From a checkpoint of a small sound classifier: activation squared_relu, trained on short read English sentences (LibriTTS-R).
Rows from block 6 of a small sound classifier, named by matrix and row number. Rows with one number belong to one neuron. Each number is 128 + 24 x the weight over its row's rms, rounded and kept within 0 to 255. All counts start at 0. Numbers have three digits each.
Before each neuron's rows are labels from the 100 clips, of 14976, where the neuron reaches its highest value: "loudest band" is the band of the loudest frequency at the time of the peak. Only what is clearly more common there than usual is listed. The data: short read English sentences (LibriTTS-R).
# fc1: MLP up (model.blocks.6.mlp.fc1.weight, 768x384), inputs 128-255
# fc2: MLP down (model.blocks.6.mlp.fc2.weight, 384x768, transposed), outputs 128-255

loudest band: 4000 to 8000 Hz
fc1.42:116094089133139151095153123156118135118108115100137147124148103067087103124148150135122107113086104138115149126120134153131132128135107126130160114154146087124118133138158126099085059116087120115076147136137190086117114098148116135078136129131150107124170119144127177121121125108108097069131095082067096122090110112125136141105106110137092129107109124113149107094170147112147126116147
fc2.42:150121152133141131105076178144157116170150092132116168103146121134168126095131161183146107143097108120134124163134200106114140127118160165132120109138125103133129132127147133113137076102106125106139123124140129139145104132130075156130112158120159122136116125136144098126137146118116123112158132173094122140159134142130151122111124075117129135136111091117106136118152114126148145138128

loudest band: 250 to 500 Hz
fc1.501:097127088122169121138152113110125084101132120110155132117151142155153114079106120120097127097099102126136097127091110090146117141147139143089069121131113119131132113098125125154133151133103099161112147115088110098142124136126134130118106120103127099159105146117114147147108137137132144119112138109112098109102136143105153099075128116080103154094143112119135132112136121128104137082158
fc2.501:138122155098133101140136124165131085128125129115148087123117137166083180106104165167127144158122168156156124197119130109153144100125109149104124122126130175100128125109135127127121131146138141134127109118123133174073110185124099171170111133126137143090154123154143133146123151097114146109122103124136131107127118155107107154134143082181129176107086142156165141148090131072145131146085

loudest band: 250 to 500 Hz
fc1.129:125109144121136108167107151131133114127099128115161144121120125155102109143119121152116101136104133154111137131104109088093183144146118129089087113103132101128136092162098139115123099106142095159141116149102124142124146101135150113110118136145125089112110119140097153103158115093115106140082108086123174105129120106129143161116143098140125104137074121128125137128139114125137101140118
fc2.129:114155106130125140121068135131156174125129092125159100119144092133139110132122114176121221107177113185114125148142160172133114138123144181104175126125138110122118151115152123130151133135146116127130151138150098099146144086124134137079148186128111119104128156131105130140112132144120128148127139097153099172126134136120155091182141152114113103087093111146131164123143155141119148115100

loudest band: 250 to 500 Hz
fc1.61:075092074141100118132129150121113140117086122140108125120098101118109075129112120117114128134132134163119124127101150128164123145096146109164121123153114137131142112140117073116096090091142100102106132100097142147137114094120118104115157122081123114126102118133147120121119116094136139151132126137101100120130172121114090125107139115113127077095120066077125091171101091144113122089091
fc2.61:147128114145146141121143067142084117093123139129138162150075134112123115144121141122131134078134099117100117120094081125135125155127146148142161114133156156124112123125115129107132103114147147066120106134082121122147165091155138120113053144130120105106118152126141110095139118107153124105142100077072114171132089094135132110146107106115148142152121094160102085145131127132134140119132

loudest band: 4000 to 8000 Hz
fc1.60:115163108090143112105095117143116084168098150142134110127150081132172135123115123067152159050112109118152122112129137099139122118148124131121141110119144096149102094145144128115111119101109125085157154155149145124143119131121116132163086140121129130124112104152135135158114133146113147130149103064087122166103136099157077119148130139123117129113082139144121095110126096077132112123131
fc2.60:127141102134118125120094128130131131125128155143126139128122130163133164134123133109117120103138131114134140143129111130103125050118124155131129092126128128071125132124130128132087095137123126123061132135127121176129126099130104119203129129125095097094137133137136130127122127097129101072122080136127116141124130157126146152118109136122137128132119125141135171077137146161101130141113

loudest band: 4000 to 8000 Hz
fc1.620:124052131147127115108155135124104143112156132102125130099099098130125115107130156148108124135141148118114150133154121123135135120120084166150149167113145099135118133106138132128129097130127133100063162097118092127072128124158125141113136121109139122102165125101117149100157110110107097120137113090119086159122107106093140123119130119134131106135084127122165088153146136088164162118142
fc2.620:132168164118121126121166139132127142124129090132096121137114122151127141139130151142104152072133085146109115134134112125126115115146135056141126092130126120126101150164130128094119103127121136123140117131129123168159137234135127144165125128129165127119126133149122129123126133131126139142135108125120113157115132122122108112160124074131125129126132128141124158083132089144150137119087

loudest band: 4000 to 8000 Hz
fc1.643:129150122158130127148089108133112107162089138161130188162145072142104124118131157109101130070146106104124123108120137139129167134102112105101129126105097114118076173102127155099104080135123107116155153113130153128127143147132155083098145108123102114127110129175101122125147127118167110135105126143126076097140121110149121180135152134087157085134140114089111097128157117114143119140117
fc2.643:139113137128120094140145122136112090126122134143175114144136142130109070125131204131120096046129119115144116144123177139133094118112121138090093116129124169110140118121165118143191134126120119148149125118127136118064122150127073143136152115139163139117106156125089119152135109126122126110134093125152115073141124119132179113174130155124121103129119090100139162136124150101095133131116

loudest band: 4000 to 8000 Hz
fc1.509:137117089132143170119153106159136161139123120132115079132156128103120100149109138135102118111108110185112105122108106145143129155119114107122101122123155115119091124117119122103151103116116140107106138107104116092127135083136114156112149103106141054147150121147099079160119153113153152094107118130102133127098115129162095086109138119107122101132120101121140103124100129112134126128144
fc2.509:120120118127105142110085113167118119122125135134115131135131151151146154161157129097131092154136133169112127132111109133114152106110125126132165127154142110120124110120184131160143143143131146092141094097121138126090046151101162152130106138126114142187169153127124094154119119106082124166117145180153101111172075134137132128102155113106103119123133124090149183112111159147128133111124

loudest band: 250 to 500 Hz
fc1.593:109075131116101103136153105142089155116109141133148117153113094132076092135119143087114132112100120122087122117136106130116136136110098124144142112166132101146152085133124091147113122120099126127098105144084114123131115078138122047131134131099119113115118131117107136140131097122142109092127103115153128112125137173135103117100109141134104132079140112126127078162109155171182141090146
fc2.593:120146127104130136124090143128161116151119132126028115113158125161070129125161105118124175122105140121129136110179149124168143121158132100152113105108120147129132119122136123052125125112126135099143142129119154112133149161119132128129150153133127122135121126172135125156120101108119123099166157166151128089080131141143088142122089110143113139147055150116139163130126180134135129100094

loudest band: 250 to 500 Hz
fc1.279:128126071141142172143120128149101127112130149139128090109126137142158150143096157143117138146147125138138111127152158147122134088122111120184093098116094150125146116075139149150117143179111149095112162105146100111123100070156154128102126160138119126120144087129091118169098120123101118100136131085101126134128148115122113098099132088127119077092125148155142087139150129140118087124102
fc2.279:123141138113112099097053143126103148136138123136140135145116096106140100152132112099138130120153124132122116146111082124141117104132151130150101113120126105144115134114096119108137124106122124076130143164131169115119109121140135124090125134132134158089131112113138114090133172155125116139095113143147181123133083102133093113104124098121111125129088115092120121132060154159123139102088