python train.py --arch="transformer" --model="sound classifier" --dataset="short read English sentences (LibriTTS-R)" --train_examples=26041 --n_mels=40 --hop_length=160 --input="log_mel" --spec_augment=true --win_length=512 --targets=["voice"] --num_classes=2 --norm="rmsnorm" --norm_position="pre" --activation="squared_relu" --mlp_ratio=2 --head_dim=32 --fused_qkv=false --bias="all" --qk_norm=true --layer_scale_init=0.01 --parallel_block=false --inner_norm=false --subsampling=4 --layers=12 --width=384 --positions="rope" --pooling="class_token" --label_smoothing=0.1 --loss="cross_entropy" --head_dropout=0.1 --init="kaiming_normal" --residual_init="zero_last" --optimizer="adamw" --lr=0.00069 --beta1=0.9 --beta2=0.999 --eps=1e-08 --grad_clip=0.5 --steps=13500 --batch_size=128 --epochs=66.4 --lr_schedule="cosine_restarts" --final_lr_fraction=0.1 --warmup_steps=1350 --weight_decay=0.3
Rows from block 9 of a small sound classifier, named by matrix and row number. Rows with one number belong to one neuron. Each number is 128 + 24 x the weight over its row's rms, rounded and kept within 0 to 255. All counts start at 0.
After each neuron's rows are labels from the 100 clips, of 14976, where the neuron reaches its highest value: "top examples" is what is common among them. Only what is clearly more common there than usual is listed. The data: short read English sentences (LibriTTS-R).
# fc1: MLP up (model.blocks.9.mlp.fc1.weight, 768x384), inputs 64-127
# fc2: MLP down (model.blocks.9.mlp.fc2.weight, 384x768, transposed), outputs 64-127

fc1.12 [150 124 127  84 111 132  80 110 112 140 112 161 151 129 146 103 162 114 154  85 124  89  92 119 132  95 121 135 122 125 139 122  96 131 112 112 107 104 112 114  91  44 110 117 120 128 155 112 152 116  89 162 102 151 127 142 138 150 114 134  91 152 120 158]
fc2.12 [128 124  95 155  68 130 150 140  99 125 120 192 102 159 126 123 118 104 124 110 134 182 114 135 119 127 162 160 106 127 147 139 148 198 105 114 158 174 120  90 132 149 134 181 102 142 128 111 108 130 140 142 129 125 131 133 136 133 121 107 147 141 127 143]
top examples: text has "you"; the word "he"

fc1.383 [120  95 124 140 147 144  98 113 136 115  85 152 101 149 123 130 128 106 127 128  72  73 114 122  85 116  90 154 116  88 108 136  51 131 150  82 120 151 124 134  89 125  77 151 108 117 102 101 123 136  80  95 117  88  76 117 147 128 150  76 104 132 119  93]
fc2.383 [106 139 139 143 172 170  93 125 120 142 146 140  83 116 153 117 131 137  95  97 166 143 115 112 147 118 125  74  98 151 111 122 133  78 126 126 126 126 137 115 125  96 126 125  98 140 105 133 108 143 136 126 153 112 120 143 143 146  92 138 126 148 132 105]
top examples: voice: female

fc1.581 [ 74 153 112 116 174 119 103  72 152 134 124 125 136 179 109 120  74 136 134 126 148 118 105 107 151 135 149 136 136 133 104 134 139 114  90  79 104 104 118 143 123 146  99 183 137 120 138 148 136 117  97 117  99 102 132 120 136 132 113 145 105  98 160 109]
fc2.581 [108 120 125 169 172 132 125 146 140 121 122  98 146 111 128 128 123 112 146 136 133 118 116 149 136 134  57 134 122 105 105 113 133 201 108 133 126 113 124  89 125 127 122 143 135 144 179 102 101 127  89  92 148 131 152 135  94 135 124 124 118 120 128 106]
top examples: the word "of"

fc1.299 [120 134 123 150 123 122 156 166 138 129  58 120 111 132 124 155 101 158  89 147 119 109 135 131 115 121  93 110 171 124  98 111 117  97 197 156 139 144 121 133 128 131 114 113  92 134 133  93 136 111 168 135 113 157 100  88 152 137 162 101 133 147 105 114]
fc2.299 [155 134 140 131 144 112  88 112 123 135 132 111 108 210 131 127 111 168 137  87 143 111 134 132 128  76 131 127 122 125 130 132 155 112 124 123 127 116 138  61 135 127 123 120 135 115 107 129 135 124 148 124 127 156 128 147  58  99 123 128 128 121 121 122]
top examples: voice: male

fc1.208 [118 119 103 104 168 130  86 125 135  98 145 154 113 114 159 146 145 138 147 132 138 149 141 133 132 126 168 133 131 175 116 152 119 101 110 134 114 142  90 125 112 132 113 140 156 159 128 154 116 104 101 106 121 170  57 111 137 135 113 123 111 124 111 145]
fc2.208 [141 134 132  56 140 116 132 102 129 124 148 135 106 122 136 133 111 126 126 197 134 139 123 126 119 159 129 122 138 100 128 126 118 146 134 122 119 126 137 132 108 130 159 125 112 152 117 113 122 143 190 125 153 127 124 144 150 188 130 132 127 141 114 130]
top examples: the word "he"

fc1.589 [126 140 113 102  87  84  77 120 154 134 158 121 136 151 104 149 128 114 105 140 180 123 167 183 137 102  97 138 122 163 116 148  84 123 122 132  97 110 156 166 166 104 143 154 149  98  98 110  79 126  98 132  99 128 106 130 135 126 114 123 139 104 122  71]
fc2.589 [121 129 131 157 114 128 129 126 124  99 153 122 130 114 137 129 128 130 114 111 119  96 137 121 122 127 146 117 121 117 132  77 137 114 120 145  88 110 147 172 128 139  94  80 173 125 135 115 117 143 146 124 183 123 123 126  97 123 119 154 125 102 122 184]
top examples: voice: female

fc1.699 [129 163 141  94 115 107 113 108 124  91 131  96 143 145 129 128 155  95 153 127 131 164 137 111  97 129 153 141 117 121 141 137  94 128 125 134 160 146 101  92 131  96  99 131 123 145 112 150  91 122 110 126 107 132 126 142 149 150  77 147 125 101 135 122]
fc2.699 [155  92  84 137 169 136 167 122 122  98 121 120 149 130 150 107 129  93 157 131 132 128 125 163 110 174 127 105 152 159 119 130 126  89 131 126 129 184 123 169 152 132 124 141 146 141 135 131  92 142 138 135 126 149  97 138 158 148 145 144 130 125 138 135]
top examples: voice: male

fc1.102 [154 106 129 114 172 121  87 114 147 141 159 117 110 146 108  97 101 128 100 126 113 140 134 109 134  87 152 147 124 114 148 161 124 120 135 120 124 132 149 116 105 114 126 127  96 124 131 121 163 124  94 136 144 134 107  94 128 156 128 134 120 110 102 158]
fc2.102 [ 90 124 126 126 127 136 146 255 127 130 111 119 152 167 121 125 126 121  87 175 126 103 104 122 129 130 196 102 119 140 137 116 155 152 105  86 119 113 132 115  90 132  78 157 136 106 147 100 120 118 125 122 132 130 136 101 126 110 122 163 125 130 110 105]
top examples: voice: female

fc1.272 [115 139 122 129 133  89 126 123 165  82 121 108 114 123 158 166 132 119 187 116 178 127 137  95 169 126 128 143 166 103 111 100 170 103 112 127 145 139 117 137 162  78  76 129 125 114 131 112 129 138  95 110 149 144 140 130  95 144 109 142 132 127 113  96]
fc2.272 [159 183 115 126 133  91 154 109 106 132 170 113 153  64 133 121 122 113 148  98 108  80 143 135 113  98 150 166 126  89 105 115 116  95 150 121 128 145 138 166 112  83 156 101  89 111 118 137 102 101 143 106 113 126 107 121 134 165 154 117 130 123 138 126]
top examples: voice: male

fc1.416 [ 83 138 155  70 124  90 118  96 108 106 107 148 142 128 112 114  81 114 172 113 131 135 136 124 111 107 114 125  97 138 147 130 114 145 148 103 152  98 136 161 123 118 116 168 136 111 117 119  95 143 117 115 113 115 160 146 128 133 102 116 159  73 127  65]
fc2.416 [ 97 164  99  95 144  80 141 108 127 157 148 135 142  64 156 135 117 118 121 123 117 144 130 127 140 112 172 168 109  93 101 137  89 105 101 122 154 151 110 132 109 121 163 154 133 101 153  93 129 127 123 148 123 157 147 158 157 123 140 115 133 146 122 148]
top examples: voice: female

fc1.213 [ 91 103 108 125 117 112 116 138 133 112 153  97 158 130 120 104  94 155  70 120 151 118 155 152 104 122  90 134 117 134 119 145 122 136 153 104 173 114 114 134 136 127 134 155 126 133 140  78 102 172  97 138 142  84 128 135 114 161 105 115 161 105 117 125]
fc2.213 [116 115 117  47 112 114 130 103 131 168 120 130 125  95 123 126 119  84  91 147 131 103 118 130 128 141 139 115 168 107 124 132 125 125 178 128 116 136 122 194 109 139 114 119 129 107 143 147 136 102 124 112 135 119 135 133 120 162 118 131 129 137 132 134]
top examples: voice: female

fc1.379 [115 149 125  97 127 166 123 101 160 136 145  96 182 112 151 105 154 140 124 128 115 116 112 124 118 161 168 118 117 134 117 132 173 124 177 113 164 121 148 154 128 154  82 145 136 115  96  93 151 152 161 148  93 113 108 122 123 139 149 127  96 161 114 127]
fc2.379 [125 126 120 116 129 129 131 139 129 125 104 126 121  18 129 125 132 122 126 196 129 125 124 131 128  68 129 120 128 134 133 122 130 127  92 127 134 127 125  44 132  69 113 127 130 125 132 148 126 120 129 124 135 123 128 110 136 113 128 121 125 127 119 125]
top examples: the word "he"

fc1.42 [143  96 127  78 163 109 100  97 126 154 131  83 149  96 111  90 122 152 112 156 143 167 126 180  95 156 106 123 117 147 158 109 122 139 125  84 155 102 115 112 133 103 138 149  95 104 169 138 121 115 133 143  94 130 136 148 132 141 100  90 104 131 158  96]
fc2.42 [145 125 138 111 102  95 112  92 128 171 125 105 141  95 142 122 128 156 187 109 134 100 141 114 116 136 136 154 143 114 134  98 145 129 109 131 132 167 149 120 113 124 139 117 170 101 120 137 134 148  91 105 130 152 135 125 140 149 130 150 132 143 132 130]
top examples: voice: male

fc1.348 [123 135 159 118 118 112 116 144  80 143 135 157 170 152 159 113 172 129 145 121  83 108 106  92 128 101 109 159  82 145 129 125 131  86 113  77 133 104 128 148 113 155 119 145 129 126 150 110 106 124 111 114 184 165 105 113 123 129 147 130  70 132 100  89]
fc2.348 [107 142 127 139 135 148 114 153 134 111 119 157 193 248 135 133 108 145 144  99 151 127 160 105 117 116 133 114 153 139 138  87 108 121 125 195 112 121 106 107 120 132 117  88 174 140 140 132 115 108 170 106 155 115 133 113 117 115  89 139 109 137 204 140]
top examples: the word "you"