From a checkpoint of a small sound classifier.
Model: 14.7M parameters, log mel input, arch transformer, norm rmsnorm, activation squared_relu, layers 12, width 384.
Training: adamw at rate 0.00069, 13500 steps, held-out accuracy 97%.
Rows from block 9 of a small sound classifier, named by matrix and row number. Rows with one number belong to one neuron. Each number is 128 + 32 x the weight over its row's rms, rounded and kept within 0 to 255. All counts start at 0. Numbers have three digits each. After the name is the row's rms in percent of the matrix's.
After each neuron's rows are labels from the 100 clips, of 14976, where the neuron reaches its highest value: "responds to" is what is common among them. Only what is clearly more common there than usual is listed. The data: short read English sentences (LibriTTS-R). In brackets: how many of the 100.
# fc1: MLP up (model.blocks.9.mlp.fc1.weight, 768x384), inputs 64-127
# fc2: MLP down (model.blocks.9.mlp.fc2.weight, 384x768, transposed), outputs 64-127

fc1.292 079:077109131156056131127057083134108140128114136056167110149135106089128146145127095102109125166135138138132107086183186123132125149100172148147062115095068142092147130146108106101141120152086191
fc2.292 032:126083152127141141109137123159122106135227198113110141117105140115165155158151158191145110151171127121128167115128107158127139127152176092059141161128110125128124123214098133155135147126142125
responds to: voice: male (90)

fc1.570 085:085085113128149120092102112088147067176154107055095110098050122140093095130116140126147110082100065150099168074110102161140145132125093177150078138139079134116095115140106101120140108109128170
fc2.570 093:111092126166087131147153139161156116165052183144088038157127124118128124125112089090080130125168140145112127145112070186129141122070132112210151123117118161124155103080181126074111134105138159
responds to: voice: female (91)

fc1.147 101:094141108066154126105110111081144131135144137132113162111052127104185111163140170184129093071100133125145151126163136129142176080115114148152143064170111144112160094103131175048116110083152127
fc2.147 102:161127114141116169121120127133134113095255117127140255099000131136118126125143161155155136129127118121133148130123139171146127127148141119105115125141154144143131129118135069127145130115135133
responds to: voice: male (85)

fc1.694 095:061117123072094097116107120069145107154084108158114153173122083124098136166102143179129108136121144139130113150093143132142128088158138120153173079109144096097162116131146118083093088138114140
fc2.694 039:107112140200124110128132131192124135168179129129131186201101128132131125133182114122135130130123135132134126130108127000137126130129128178118137134137181123112118136131155152126114126139098142
responds to: voice: female (95)

fc1.360 112:085107123165096108115069087095141128126125121110166142136094115165169067201108163148104125085104114065091140134109096168150105084170145137187111154134152150093124119151146111091104158163172132
fc2.360 109:175154148105120145132091130174162123079221092123128231095051119128120111139155156147057135123139138135188127136196155089146119119152127153137127114120174115138148132141094112128143130121148131
responds to: voice: male (93)

fc1.561 090:104125091095104136132044119115150111127141121146159184155093105175143068153168094105109106123106128093138121095106053146092145074131167115119139145140124084100160147118165216040130120069190066
fc2.561 051:124116106004139141106161124089123104184090136136137033201135112133132117123088111092090129105132116110120124129138143080151158126138126089116136147125049099136132142146198140143165126147098140
responds to: voice: female (86)

fc1.314 081:147117126102139126099086122196167134138183110089063111158086125098143115153180150141174116140139107126125110093105165146121083081114179117172165108122129110132100085151136163097174157112114130
fc2.314 046:124119137108125125139113103132096105130003147129124062145119115163125132108163134111133126112203106098137117089133170143125095177116151160115109097097135095148159168106096174107130111127094157
responds to: voice: female (95)

fc1.111 106:087086096083121130102174148118122162150123124122162145106145100195110115134136086126047164138124052157125093154067174110101113115190179145112120107128141169099121148167160112133162077129164081
fc2.111 135:144194065108119146087134123088141120160007141164103051139127113129140147141105117147122121119117127103074142115122197128164154118112133148138143151146089123138107143173089126121122139147103172
responds to: voice: female (97)